Weights of a small masked image model: 12300 steps.
Rows from block 6 of the encoder, named by matrix and row number. Rows with one number belong to one attention dimension. Each number is 128 + 24 x the weight over its row's rms, rounded and kept within 0 to 255. All counts start at 0. Numbers have three digits each. After the name is the row's rms in percent of the matrix's.
# v: attention query, key and value (stacked) (encoder.blocks.6.attn.qkv.weight, 720x256, the v third), inputs 0-63
# proj: attention output (encoder.blocks.6.attn.proj.weight, 256x240, transposed), outputs 0-63
v.107 103:053160128164161128128113128128105128151128105128128128128128128128128111176128128128151128098128128081128157128128128083128128169168091158094128128098094092128128128128128128128128128128128128
proj.107 092:128128128128128128128156128107151128090128128128128185128088156128128128128128096147162128128128128195168128128128128128128128128128128128107101128112128088128108128107128128152128128128184157
v.108 134:211095128089093128128148128128155128092128157128128128110113128128108142083128114128101128170142128171128103128128128181128128089090149103165128128158162162141113128128128143128128128142140128
proj.108 031:128128128128128128199128128128128128180128128128128031128128128128128128128128128128128128128128128128128128128128128128128128128128128128128128128128128128128128128128128128128128128128016059
v.110 019:255128128128041128128128128128128128128128128128128128128128128128128128128128128128128128128128128128128128128128128128128128128128128128128128128128128128128128128128128128128128128128128128
proj.110 131:128128128128128104156096151128128128177128128128128060128144106128128128128151154128128128128128145095067145114128128128128128128128128145151159128144128149100166128150146128109128128110053098
v.111 037:194076128128128128128128128128128128128128128128128128128128128128128128080128128128128128183128128184128128128128128174128128072128128128128128128128128128128128128128128128128128128128128128
proj.111 184:128128128141128141100154107118128110078128128128128191128108152145128128128106099136128128139128109162192111142128128128128128128128128111099097128106128110151086113128105128151128128147219157
v.112 057:027128128177177128128128128128093128178128128128128128128128128128158128165128128128180128076128128128128128128128128071128128164183128128096128128128087083128128128128128128128128128128128128
proj.112 056:128128128128128128163128128128128128198128128128128054128128101128128128128128128128128128128128128065071128128128128128128128128128128128128128128168128128128128128128128128085128128128018095
v.113 029:228128128128128128128128128128128128128128128128128128128128128128128128128128128128128128195128128128128128128128128128128128128128128128128128128128128128128128128128128128128128128128128128
proj.113 092:128128128128128128128128128128153128097128128128128169128094147128128128128128094128128128154128128203163128128128109128128128128128128101128104128128128091128092128095128128145128128128163159
v.114 184:222128128091080128128149128128153128077128145128109128119105128128105144088128117111103128177147137147128109128137139180128141094072144107154128118157150182139114128128128141128128128151140128
proj.114 038:128128128128128128039128128128128128058128128128128212128128128128128128128128128128128128128128128194216128128128128128128128128128128128128128128128128128128128128128128128196128128128239128
v.115 089:226128128086075128128153128128155128085128128128128128128128128128101148083128128128101128169128128149128099128128128173128128091076149110159128128152157174128128128128128128128128128128128128
proj.115 028:128128128128128128128128128128128128058128128128128208128128128128128128128128128128128128128128128128209128128128128128128128128128128128128128128128128128128128128128128128128128128128255128
v.116 150:217114140089083128128153128128156128090128147144128128109110128117110145085128128128095128161143128157128107128128140177128139089087147105164139114156161168142128128128140140128128128147128128
proj.116 009:128128128128128128128128128128128128128128128128128128128128128128128128128128128128128128128128128128128128128128128128128128128128128128128128128128128128128128128128128128128128128128128128
v.117 150:218116128090086128128146128128154128085128146128128114113114128128112144086139128115109128167141128155128104128128140178128128094080151102157128114162157171128128128128128128128128128150140128
proj.117 077:128128128128128128074158100128128106073128128128128212128128128128128128128094099128128128128128128170187102128128128128128149128128128128128091128092128128128090128105128128161128128128226152
v.118 074:037159128166167128128091128128107128171128100128128128128128128128128128175128128128164128081128128088128159128128128079128128166163128128080128128101078102128128128128128128128128128128128128
proj.118 063:128128128128128128069172090128128128062128128128128209128128128128128128128088092128128128128128089156183128128128128128128128128128098128128105128095128111162088128128128128128128128128227128
v.119 050:040128128173179128128128128128128128164128128128128128128128128128128128176128128128168128128128128128128159128128128074128128178176084128085128128128068128128128128128128128128128128128128128
proj.119 158:128128128128128138095159100128128104075128128115128195128111151128128128128103102138143128128128104161184105140128128128128128128128116110101095128102128111153092109128101128150128114147220157
v.120 043:233128128080079128128128128128128128084128128128128128128128128128128128084128128128064128180128128128128128128128128208128128089062128128173128128128181191128128128128128128128128128128128128
proj.120 095:128128128128128128147091156146128145175128128128128065128128106128128128128128155128128128128128155093072128128128128128128128128128151128160151128153128161098159128128150128108128147106035096
v.123 110:210104128088095128128150128128153128104128148128128128105128128128128143083128128128103128166143128163128101128128128173128128094086143103163128128153160159128128128128128128128128128149128128
proj.123 144:128128128144128140088157096113128104074128128114128188128128152141128128141106105128128128128128099162194105148114149128128128128128128113098101128098116128150087112128102128163128128144229153
v.124 017:013128128128128128128128128128128128128128128128128128128128128128128128128128128128128128128128128128128128128128128128128128128128128128128128128128128128128128128128128128128128128128128128
proj.124 009:128128128128128128128128128128128128128128128128128128128128128128128128128128128128128128128128128128128128128128128128128128128128128128128128128128128128128128128128128128128128128128128128
v.125 020:005128128128128128128128128128128128128128128128128128128128128128128128234128128128128128128128128128128128128128128128128128128225128128128128128128128128128128128128128128128128128128128128
proj.125 105:128128128128128146128156128128147128088128128128128183128093151128128128128128086128128128145128128198175128128128128128128128128128128108128101128096128096128094128098128128152128128128185164
v.126 107:050147128167164128128101128128095128165128103110128128147128128128147128170128128128158128089112128091128153128128128077128128163170106155094128128093093092128128128128128128128128128107128128
proj.126 012:128128128128128128128128128128128128128128128128128128128128128128128128128128128128128128128128128128128128128128128128128128128128128128128128128128128128128128128255128128128128128128128128
v.127 216:045145128166169117128107128128103128167128109119128128145144136135146113173119138139155128088112128097128150128128119076128128165174102153094128140098092089117142128128128116128117128112118128
proj.127 023:128128128128128128128128128128128128128128128128128128128128128128128128128128128128128128128128128219128128128128128128128128128128128128128128128128128128128128128128128128128128128128128128
v.129 176:209111128092089137128150128128153128092128149141128128113116128119108142083128117115102128163143128156128102128128140176128128092085152100161144115160158167128128116128128128128140128144138128
proj.129 068:128128128128128128085163092128128128065128128128128194128128128128128128128090128128128128128128128175190128128128128128128128128128128128100087128087128128128095128128128128128128128128232160
v.130 060:227128128086078128128163128128164128096128128128128128128128128128097128071128128128083128155128128159128099128128128180128128089087128128175128128161175174128128128128128128128128128128128128
proj.130 076:128128128128128128164091175154128165182128128128128049128128128128128128128151162128128128128128165096072153128128128128128128128128128128164128128153128128092151128128154128103128128128028102
v.131 082:028128128166176128128104128128094128169128106128128128128150128128128128173128128128160128083128128093128128128128128070128128173181128152093128128096092083128128128128128128128128128107128128
proj.131 030:128128128128128128128128128128128128128128128128128128128128128128128128128128128128128128128128128238128128128128128128128128128128128128128128128128128128128128128128128128128128128128128128
v.132 007:128000128128128128128128128128128128128128128128128128128128128128128128128128128128128128128128128128128128128128128128128128128128128128128128128128128000128128128128128128128128128128128128
proj.132 105:128128128128128146105160094109128107073128128128128198128111153145128128128128101146147128128128109169188110128128128128128128128128128128100102128098128100150101105128104128159128110128214158
v.133 156:043143128166168117128108128128105128163128109128128128144143128128147109173128142141163128089115128099128155128128113075128128163171104154093128142101094088115128128128128128128117128110112128
proj.133 021:128128128128128128128128128128128128128128128128128128128128128128128128128128128128128128128128128233128128128128128128128128128128128128128128128128128128128128128128128128128128128128128128
v.134 121:044146128171173128128114128128098128168128109128128128148128128128149108171128128149164128085128128095128150128128128076128128162167100145093112142099092088128128128128128108128128128109128128
proj.134 130:128128128128128128088160091128128101068128128128128198128128146128128128128106097128151128128128090149188110128114145128128128128128102128095103128100113107154093110128104128153128128157230157
v.137 167:042144128164168118128110128128105128168128109117128128144146128139146114173115141144150128091111128095128150128128118077128128164174102151098128142097093085117141128128128116128116128114117128
proj.137 038:128128128128128128128128128128128128063128128128128189128080128128128128128128081128128128128128128186168128128128128128128128128128128128128128128128128128128090128128128128128128128128201128
v.138 068:230128128089069128128128128128152128069128128128128128128105128128128128086128103128103128188157128128128128128128128186128151094073128102164128128128162182128128128128128128128128128155128128
proj.138 009:128128128128128128128128128128128128128128128128128128128128128128128128128128128128128128128128128128128128128128128128128128128128128128128128128128128128128128128128128128128128128128128128
v.139 085:222128128084086128128146128128156128086128150128128128128107128128128128087128128128128128179150128160128102128128128174128128087073128101156128128163161166128128128128128149128128128128128128
proj.139 031:128128128128128128128128128128128128128128128128200128128128128128128128128128128128128128128128189216128128128128128128128128128128128128128128128128128128128128128128128128128128128128128128
v.140 135:034128128164171128128112128128099128173128109128147128142151142143152114171128128147158128086112128112128139128128128073128115164185115147095128140097096069128144128128128116128128128104116128
proj.140 065:128128128128128128100166106128128128072128128128128202128128128128128128128102128128128128128128095156185128128128128128128128128128128128089104128105128102169093128128128128128128128128223161
v.141 011:000000128128128128128128128128128128128128128128128128128128128128128128128128128128128128128128128128128128128128128128128128128255128128128128128128128000128128128128128128128128128128128128
proj.141 048:128128128170128128066128086128128128083128128128128205128128128128128128128093128128128128128128083128200128128128128128128128128128128128079128128088128128128128093128085128128128128128255128
v.142 027:195034128128128128128128128128128128128128128128128128128128128128128128128128128128026128128128128202128072128128128128128128128128128128196128128128214128128128128128128128128128128128128128
proj.142 135:128128128128141115171092160128128162182128128128128057128128108128128128128154158128128128128128159094069154115148116128128113128128144143146156128157128142103164147128154128105128128117028099
v.143 028:255128128128052128128128128128128128128128128128128128128128128128128128128128128128021128194128128128128128128128128128128128128128128128208128128128200128128128128128128128128128128128128128
proj.143 022:128128128128128128128128128128128128128128128128128128128128128128128128128128128128128128128128128199128128128128128128128128128128128128128128128128128128128128128128128128128128128128211236
v.144 020:244128128128053128128128128128128128022128128128128128128128128128128128128128128128128128128128128128128128128128128237128128128035128128128128128128128128128128128128128128128128128222128128
proj.144 264:128121136116136114159099160146128146183128128135128064128146104114128128117148155117113128119128150086068147117139118128128120128128136140153155121157136149106161144137142128099135141112038104
v.145 061:207098128095095128128128128128179128097128128156128128128128128128128128077128128128092128153128128128128098128128128178128128089084128099158128128167162128128128128128128128128128128128128128
proj.145 019:128128128128128128128128128128128128237128128128128001128128128128128128128128128128128128128128128128128128128128128128128128128128128128128128128128128128128128128128128128128128128128000128
v.146 024:003128128128128128128128128128128128218128128128128128128128128128128128128128128128128128037128128128128128128128128128128128128220128128128128128128128042128128128128128128128128128128128128
proj.146 138:128128128110128113157091152148116143175128128128128070128149103113128128116146161114128128128128143086075128112128128128128128128128128145151158128156128155103156149144147142097128128128051102
v.147 046:230128128128087128128128128128128128073128128128128128128128128128128128085128128128128128174128128128128128128128128181128128087049128128169128128170165194128128128128128128128128128162128128
proj.147 009:128128128128128128128128128128128128128128128128128128128128128128128128128128128128128128128128128128128128128128128128128128128128128128128128128128128128128128128128128128128128128128128128
v.148 123:199113128092093128128147128128168128098128144145128128106114128128109146081128128128090128157128128155128103128128128181128128091081149101163141111160155168128128128128128128128140128154145128
proj.148 017:128128128128128128128128128128128128128128128128128000128128128128128128128128128128128128128128128128128128128128128128128128128128128128128128128128128128128128128128128128128128128128000128
v.149 159:047143128163165128128108128128098128165128101110128128149128128128144113170117128128160128092111128102128156128128128082128128166174104154098115144092096100128128128128128114128128128109116128
proj.149 033:128128128128128128128128128128128128128128128128128128128182128128128128128128128128128128128128128055128128128128128128128128128128128128128128128128128128128128128197128128128128128128128128
v.150 063:231128128081073128128128128128166128064128128128128128128128128128128128080128128128065128168128128128128128128128128194128128090058128101164128128128166179128128128128128128128128128161128128
proj.150 114:128128128128128114164097158142128151190128128128128054128128107128128128128148157128128128128128152106071147128128128128128128128128152128161156128155128146103161128128143128104128128128029104
v.152 279:044136118164167119128111128128097128169128108112136134144143128141145114172116137140157128092111128106120147128123116076128119166185107156098120142091098088119136128128119116128122128101115128
proj.152 027:128128128128128128201128128128128128190128128128128061128128128128128128128205128128128128128128128128128128128128128128128128128128128128128128128128128128034128128128128128128128128128000128
v.154 029:059128128128128128128128128128128128128128128128128128128128128128128128199128128128128128128128128060128128128128128128128128128128069128128128128128128128128128128128128128128128128128128128
proj.154 184:128128128138128141103160100109138112077128128128128190128110150140128128128113100143148128138128114182184111128128128128128128128128128115102101128101128106147096111116109128155128114138216156
v.155 076:185091128104104128150128128128164128128128128128149128090128128128128128089128128128083128156128128166128088128128128166128128095128154097166154128155158128128128128128128128128128128128128128
proj.155 095:128128128128128150101157103128128128086128128128128177128107152128128128155128100128128128128128128177184128128128128128128128128128128112103096128102128100128102110106128128155128128128215160
v.156 148:202105128097088141128146128128155116098128151128128128108128128128109141087128128116095128163140128157128097128128141181128128088083151101155128116157160155145115128128128128128143128150144128
proj.156 012:128128128128128128128128128128128128128128128128128128128128128128128128128128128128128128128128128128128128128128128128128128128128128128128128128128128128128128128128128128128128128128255128
v.157 067:064128128128154128128128128128100128155128128128128128160128128128128128173100128128157128128128128097128169128128128086128128166164091158102128128089099102128128128128128128128128128128128128
proj.157 046:128128128128128128176128180128128128192128128128128052128128128128128128128128128128128128128128162077042128128128128128128128128128128128128128128188128128128161128128128128128128128128016128
v.158 012:128255128128128128128128128128128128128128128128128128128128128128128128128128128128128128128128128128128128128128128128128128128128128128128128128128128128128128128128128128128128128128128128
proj.158 121:128128128128128144106162100112144113072128128128128192128103156128128128128110097128128128128128128173176128128128128128128128128128128113103099128105128096151102106128107128155128128128214160
v.159 007:128128128128128128128128128128128128128128128128128128128128128128128128128128128128128128128128128128128128128128128128128128128000128128128128128128128128128128128128128128128128128128128128
proj.159 068:128128128128128128076128103128128104074128128128128208128128151128128128128128128128128128128128096158199128128128128128128128128128128128098099128097128128160085128128128128152128128156220159
v.160 055:209085128080095128128128128128157128128128128128128128086128128128128128086128128128088128169128128163128128128128128172128128083128128128162128128128169128128128128128128128128128128128128128
proj.160 133:128128128128128128116162105113139104079128128128128181128095158146128128128112094128128128128128109174179114128128128128128128128128128110098097128105128104147095102128103128156128112128218155
v.161 023:005128128220128128128128128128128128128128128128128128128128128128128128128128128128128128128128128128128128128128128128128128128128128128128128128128128128128128128128128128128128128128128128
proj.161 069:128128128128128128128081128161094128175128128128128073128165085102128128128128178128100128128128128063075128128128128128128128128128128128157156128159128166128157128128128128090128128128057128
v.162 098:213128128095087128128150128128158128090128148150128128112128128128110128079128128128099128161145128150128109128128128182128128095071151098161128128173159166128128128128128128128128128128128128
proj.162 031:128128128128128128047128128128047128128128128128128186128191128128128128128068128128128128128128128030128128128128198128128128128128128128128128128128128128128128128128067128128128128128233128
v.163 035:038128128188199128128128128128128128128128128128128128128128128128128128128128128128188128128128128128128128128128128051128128128189128128128128128128128073128128128128128128128128128128128128
proj.163 052:128128128128128128128167128128169128089128128128128175128095128128128128128128093128128128128128128182165128128128128128128128128128128128128095128098128086128128128128128128128128128128191177
v.164 029:128078128128128128128128128128128128128128128128128128128128128128128128128128128128058128128128128128128128128128128128128128128128128128187128128128128128128128128128128128128128128128128128
proj.164 220:128128128142119142109159106112139114074128128128128185128105153144128128128110095137142128140113114176183112143128128128128128128128128111100099128106118102146094112112112120156128115139208153
v.165 129:211128128090094128128148128128153128084128151128128128111112128128128128088128112128109128171141128150128106128128144178128141093071147106150128128162156171128110128128128128128128128160150128
proj.165 016:128128128128128128128128128128128128128128128128128128128128128128128128128128128128128128128128128128128128128128128128128128128128128128128128128128128128128128128128128128128128128128255128
v.166 228:202106128090087141128146128128162128096128147143128128109116128119110140084140118119091128161139128156128099128128140180128128089086153100160138114159159158139120128128128140128139128153145136
proj.166 006:128128128128128128128128128128128128128128128128128255128128128128128128128128128128128128128128128128128128128128128128128128128128128128128128128128128128128128128128128128128128128128128128
v.167 048:046128128163173128128128128128087128181128128128128128128128128128128128173128128128170128081128128128128128128128128070128128163182128170085128128087078128128128128128128128128128128128128128
proj.167 078:128128128128128128079156081128128092079128128102128204128128128128128128128102110128162128128128074128189098128128128128128128128128103128083101128100128128152086128128106128152128128155243152
v.168 157:040143128163170128128103128128095128172128105117128128143143128128141115174128128128163128086107128109128150128128128077128114167181113148102128128093098091128128128128128117128117128098115128
proj.168 026:128128128128128128128128128128128128128128128128128253128128128128128128128128128128128128128128128128218128128128128128128128128128128128128128128128128128128128128128128128128128128128250128
v.169 024:128021128128128128128128128128128128199128128128215128128128128128128128128128128128058128128128128128128128128128128128128128128229128128128128128128128057128128128128128128128128128128128128
proj.169 053:128128128128128128164096128128128128174128128128128058128128128128128128128128160128128128128128128081077128128128128128128128128128128128162163128128128173128128128128128128128128128128043128
v.170 158:206111141088093139128150128128159128093128151144128119104128128128116142084128128128097128161144128154128103128128128180128128092080150102160143116168162158142128128128128141128128128152128128
proj.170 048:128128128128128128128128128128128128086128128128128167128087128128128128164128071128128128128128128192168128128128128128128128128128128128128089128128128075128128128128128088128128128128203163
v.172 085:057158128167156128128102128128085128128128109104128128159128128128128128181128128128171128107128128092128157128128128086128128163158103160086128128088101104128128128128128128128107128128128128
proj.172 050:128128128128128128128128128128128128079128128128128210128099128128128128128128090128128128128128128195168128128128128128128128128128128128128128128128128128128079128128128128128128128128202128
v.173 128:207103128091097143128151128128165128096128151128128128106111128128113128083128128128098128161144128155128101128128128177128128087084146102157128116169154161142128128128128128128128128153140128
proj.173 068:128128128128128128152128128128128128194128128128128050128128128128128128128128160128101128128128154089072128128128128128128128128128128128164160128128128128128173128128128128102128128128045083
v.174 031:023128128128181128128128128128060128205128128128128128128128128128128128128128128128183128128128128128128128128128128128128128128205069128128128128128128128128128128128128128128128128128128128
proj.174 308:128137128137122146097158102110138110074128128123128193128110153137121128138111102136145128139121110170190109138121128128128136128128119113101100128101122108147094113112114128154123119142213153
v.176 223:050147128166168119128111128128096128166128105115128128147136128136143115173120139140164128091115128104128151128128117077128128164177103153099117139095098094115137128128128115128119128105114128
proj.176 050:128128128128128128185087171128128128172128128128128071128128128128128128128170164128128128128128128085068128128128128128128128128128128128128128128128128128085128128128128128128128128128026128
v.177 033:020128128128176128128128128128128128188128128128128128128128128128128128128128128128128128128128128128128128128128128058128128128228128128128128128066128068128128128128128128128128128128128128
proj.177 121:128128128128128141128162112104155128077128128128144186128097155128128128128128093144147128140128128191182128128128128128128128128128128107107105128111128101128096128109128128158117128128195156
v.178 118:043128128166167128128110128128099128161128102107128128156128128150143128172128128128152128090112128107128146128128128080128128166185111153094128128088099092128128128128128128128128128097128128
proj.178 117:128128128107128128149100150146128128189128128128106067128157103108128128111144162113128128128128128082075142107128128128128128128128128143153157128155128153102163151150149128100128142128044096
v.179 027:038128128128128128128128128128065128128128128128128128128128128128128128128128128128128128128128128128128128128128128048128128128128128128128128128128128128128128128128128128128128128128128128
proj.179 025:128128128128128128024128128128128128056128128128128217128128128128128128128128128128128128128128044066128128128128128128128128128128128128128128128128128128128128128201128128128128128128222128
v.180 026:128128128128128128128128128128128128128128128128128128128128128128128128128128128128063128128128128128128128128128128193128128128128128128128128128128128128128128128128128128128128128128128128
proj.180 020:128128128128128128128128128128128128047128128128128238128128128128128128128128128128128128128128128128128128128128128128128128128128128128128128128128128128128128128128128128128128128128255128
v.181 061:203128128093078128128128128128174128099128128128128128128128128128128128088128128128076128168128128128128090128128128197128128091083157096160128128158162128128128128128128128128128128128128128
proj.181 015:128128128128128128128128128128128128128128128128128128128128128128128128128128128128128128128128128128128128128128128128128128128128128128128128128128128128128128128128128128128128128128000003
v.182 029:128205128128128128128128128128128128128128128128128128128128128128128128128128128128128128128128128055128190066128128128128128128128128128128128128128128128128128128128128128128128128128128128
proj.182 011:128128128128128128000128128128128128128128128128128255128128128128128128128128128128128128128128128128128128128128128128128128128128128128128128128128128128128128128128128128128128128128255128
v.183 053:218097128084085128128128128128128128075128169128128128128128128128128128081128128128128128179128128161128091128128128175128128088078128128164128128171163165128128128128128128128128128161128128
proj.183 007:128128128128128128128128128128128128128128128128128128128128128128128128128128128128128128128128128128128128128128128128128128128128128128128128128128128128128128128128128128128128128128128128
v.184 079:199091128095100128128153128128158128098128154128128128128128128128128128074128128128097128152128128161128098128128128172128128086078163128162128128160167157128128128128128128128128128151128128
proj.184 174:128128128128128113161092157142128145178128128142128058128140107120128128128143156111113128115128150082074146128139128128128128128128128141158158128154128150106157146128145128102137141107035096
v.185 023:128209128128128128128128128128128128128128128128039128128128128128128128128128128128128128128128128034128128128128128128128128128053128128128128128128128128128128128128128128128128128128128128
proj.185 045:128128128128128128199128165128128128195128128128128034128128094128128128128128128128128128128128193128041128128128128128128128128128128128172128128128128128082128128128128128128128128128021128
v.186 101:051158128162159128128128128128093128152128128128128128146128128128128128174128128128165128097128128102128153128128128077128128168180096150102128128094098096128128128128128128128128128109128128
proj.186 043:128128128128128128160128128128188128128128128128128128128093128128128128128128083128128128128128174230128128128128060128128128128128128128128128128128128074128128128073128128128128128128128128
v.187 104:206109128090100128128147128128157128096128153128128128106128128128110128079128128128107128169128128159128104128128128172128128093075155103157128128162162163128128128128128128128128128150128128
proj.187 052:128128128128128128081165093128128087070128128128128195128128171165128128128128128128128128128128094128191128128128128128128128128128128128101128128098128128174128085128128128169128091128241154
v.188 078:057163128164161128128101128128082128151128105128128128156128128128128128177128128128165128108128128094128155128128128083128128162161128152090128128092095105128128128128128128128128128128128128
proj.188 040:128128128128128128078128076128128128056128128128128244128128128128128128128128128128128128128128128128196128128128128128128128128128128128128128128128128128128076128128128128128128128128245128
v.189 067:044152128172164128128104128128101128168128128128128128128128128128128128170128128128178128079128128092128157128128128079128128166180128128090128128098088102128128128128128128128128128128128128
proj.189 075:128128128128128128159089150128128149175128128128128068128149088107128128128128165128128128128128128079064128128128128128128128128128128128148160128167128158128158151128128128098128128128036099
v.190 050:183064128077094128128166128128167128128128128128172128128128128128128128086128128128070128128128128173128079128128128184128128084128166128162128128128168128128128128128128128128128128128128128
proj.190 062:128128128128128128166085173156128128192128128128128049128128128128128128128128156128128128128128128094062128128128128128128128128128128128128128128153128128086161157128157128091128128128024128
v.191 054:225128128096092128128128128128163128091128128128128128128128128128128128077128128128128128167128128128128128128128128165128128093044128094128128128181128184128128128128128128128128128128128128
proj.191 072:128128128128128128082164095128128128070128128128128195128128128128128128128099095128128128128128128153188128148128128128128128128128128128100095128102128107158098097128098128158128128128233163
v.192 049:061128128180186128128093128128080128174128128128128128128128128128128128191128128128193128128128128128128165128128128072128128182166128128086128128128075093128128128128128128128128128128128128
proj.192 134:128128128128128141091155100110128110069128128128128199128108146140128128128128099140142128128128108174180107128128141128128128128128128116099103128094128108155097110128110128156128128128222155
v.193 087:204128128092079128128159128128160128077128153128128128128101128128128149089128128128093128166128128152128105128128128178128128086073150095163128128163175174128128128128128128128128128158128128
proj.193 043:128128128128128128182128128128128128208128128128128053128128128128128128128128128128128128128128128128074128128128128128128128128128128128178183128185128128128172128128128128128128128128053128
v.194 011:255128128128128128128128128128128128128128128128128128128128128128128128128128128128128128128128128128128128128128128128128128128128128128128128128128128128128128128128128128128128128128128128
proj.194 074:128128128150128128080157088128128094095128128128128206128128128128128128128128103128128128128128080128187103128128128128128128128128128128096105128098128128128087128128095128159128128156244165
v.195 127:056150128158170112128101128128098128163128107128128128157144128128147128170128128128171128098128128102128156128128128080128128175174105159093112144090083099128128128128128128128128128128128128
proj.195 196:128128128116143111155095160141128143188128128141128064128144101113139128128145160119115128128128146086069150113128121128128116128117128142154150128153128153106158151128144128098136142117036102
v.196 037:206195128128128128128128128128128128038128128128058128128078128128128128128128128128128128128128128128128128128128128184128170128000128128128128128128128249128128128128128128128128128128128128
proj.196 107:128128128115128110156093158128128151182128128128128061128146105128128128128142159128103128128128150091067149128128128128128128128128128128170162128156128154114160144128155128102128128098031094
v.197 053:054128128169180128128091128128080128181128095128128128128128128128128128190128128128166128095128128128128128128128128079128128184190128128088128128074086084128128128128128128128128128128128128
proj.197 158:128139128139128148093158103118128109070128128128128189128109147141128128128109100128147128141128107169185107128128128128128128128128128113101098128097117109151092115117112128155128119142215156
v.198 076:172092128100097128128157128128128103128128150128150128100128128128128128083128128128085128150128128180128088128128128159128128085128162096169128128157182128128128099128128128128128128128128128
proj.198 030:128128128128128128058128075128128128054128128128128196128128128128128128128128128128128128128128128128213063128128177128128128128128128128066128128128128128128128128128128128128128128128255128
v.199 065:193101128097079128128128128128128128096128128128128128128128128128095128079128128128075128128128128157128088128128128183128128083097150098165128128163174128128128128128128128128128128128128128
proj.199 088:128128128128128128156090163156128152181128128128128066128128102128128128128153166128128128128128166100070153128152128128128128128128128128154151128151128147095157159128155128094128148128029101
v.200 033:205128128128046128128128128128128128128128128128128128128128128128128128080128128128128128128128128128128128128128128187128128072047128128128128128187185128128128128128128128128128128128128128
proj.200 097:128128128128128128092150097128128105078128128128128201128128146128128128128098097128128128128128098158188099128128128128128128128128128128097092128098128109148092107128101115157128128150224155
v.201 116:066152128158160113128102128128107128158128100128128128149128128128144128169128128128166128093128128089128164128128128082128128172164102162089113147096086105128128144128128113128111128128128128
proj.201 011:128128128128128128128128252128128128255128128128128128128128128128128128128128128128128128128128128128000128128128128128128128128128128128128128128128128128128128128128128128128128128128000128
v.202 075:193128128089083128128160128128169128097128128128128128108128128128128155076128128128081128156128128128128096128128128169128128080084128093168153128170164170128128108128128128128128128128128128
proj.202 229:128128128117128110155104146141120140177128128128128064128151104115138128121142156117112128115136142085076146121135128128128128128128128144157155128158136149107160143146143138104128128117045099
v.203 183:066147119154170108128104128128108128162128107117128128153138128128150108174114128128170128103128128093128160128128113086128128168164104162091115144096083108116128144128128110128113128128116128
proj.203 051:128128128128128128128128171166128128191128128128128062128128128128128128128128183128128128128128128078073128128128128128128128128128128128128128128128128128128168128128128128128128128128028128
v.205 104:193110128090089128128150128128156128099128146128128128104128128128107149082128128128086128153128128160128096128128147181128128083090149096164147110161173158128128128128128147128128128144128128
proj.205 012:128128128128128128128128128128128128128128128128128128128128128128128128128128128128128128128128128128128128128128128128128128128128128128128128128128128128128128128128128128128128128128255128
v.206 075:051128105164169128128095128128087128155128128128128128160156128128128128170128128128182128098128128107128156128128128082128128172181128168083128128079081097128128128128128128128128128128128128
proj.206 086:128128128100128102150104155151128128154128128128128075128128128128128128128150165128128128128128128065070128128128152128128128128128128128157158128160128162128159128128128148094128128105041091
v.207 051:207128128087128128128128128128128128075128128128128128128128128128128128077128128128071128180128128128128090128128128191128128083082128128179128128128174177128128128128128128128128128179128128
proj.207 150:128128143128128118172096158140128143184128128128128052128143108128128128128154154115128128128128155093068148128143128128128112128128142143154155128164138148102151148128145128098128128113032102
v.208 016:128128128128128128128128128128128128128128128128128128128128128128128128128128128128128128128128128128128128128128128128128128128128128128128128128128128128128128128128128128128128128128128128
proj.208 103:128128128128128107128105128128113128184128128128128072128154102128128128128128161128128128128144128063077128128128128128128128128128128128144152128160128153110161128147128128091128128128055100
v.209 038:053128128128128128128128128128128128128128128128128128180128128128128128128128128128190128128128128058128170128128128128128128180128128193065128128128079128128128128128128128128128128128128128
proj.209 056:128128128128128128128128128128128128183128128128128067128161089128128128128128171128128128128128128068077128128128128128128128128128128128128128128162128128128157128128128128128128128128032128
v.210 043:211180128128128128128128128128128128053128128128045128128079128128128128128128128128128128128128128128128128128128128128128184128047128128128128128180128217128128128128128128128128128128128128
proj.210 011:128128128128128128128128128128128128128128128128128128128128128128128128128128128128128128128128128128128128128128128128128128128128128128128128128128128128128128128128128128128128128128128128
v.211 018:014030128128128128128128128128128128128128128128128128128128128128128128128128128128128128128128128128128128128128128128128128128255128128128128128128128028128128128128128128128128128128128128
proj.211 007:128128128128128128128128128128128128128128128128128128128128128128128128128128128128128128128128128128128128128128128128128128128128128128128128128128128128128128128128128128128128128128128128
v.212 031:213128128128128128128128128128128128128128128128128128128128128128128128068128128128069128128128128128128071128128128128128128074128128128128128128128128128128128128128128128128128128128128128
proj.212 110:128128128128128112167100163128128150178128128128128066128145109109128128128148157128128128128128145097067150128128128128128128128128146145164155128146128148105163148146153128105128128105039098
v.214 098:063147128155166128128099128128093128165128104128128128145128128128149107176128128128171128100128128101128158128128128082128128177167105161094128146089082103128128144128128128128128128128128128
proj.214 118:128146128128128128086157103128128109074128128128128199128128154128128128128101107128128128139128111151185113144110144128128128128128108111094093128101128115166093108128103128146128128148223163
v.215 157:075161128164163112128101128141106140156128104128114128151128128128146111169128128128170128096128128091128162128128114084128128170154096155095111139103085111128128141128128114119116128112111128
proj.215 009:128128128128128128128128128128128128128128128128128128128128128128128128128128128128128128128128128128128128128128128128128128128128128128128128128128128128128128128128128128128128128128000128
v.216 032:199128128128128128128128128128128128128128128128128128128128128128128128128128128128128128128128128185128128128128128128128128128128128128128128128128184128128128128128128128128128128128128128
proj.216 290:135128128143119143089158099116128105073128128117128193128115153139128128128106102136136128140121101157190101144119139128128133128128128114099099128096120111154091106128102122161128118145227154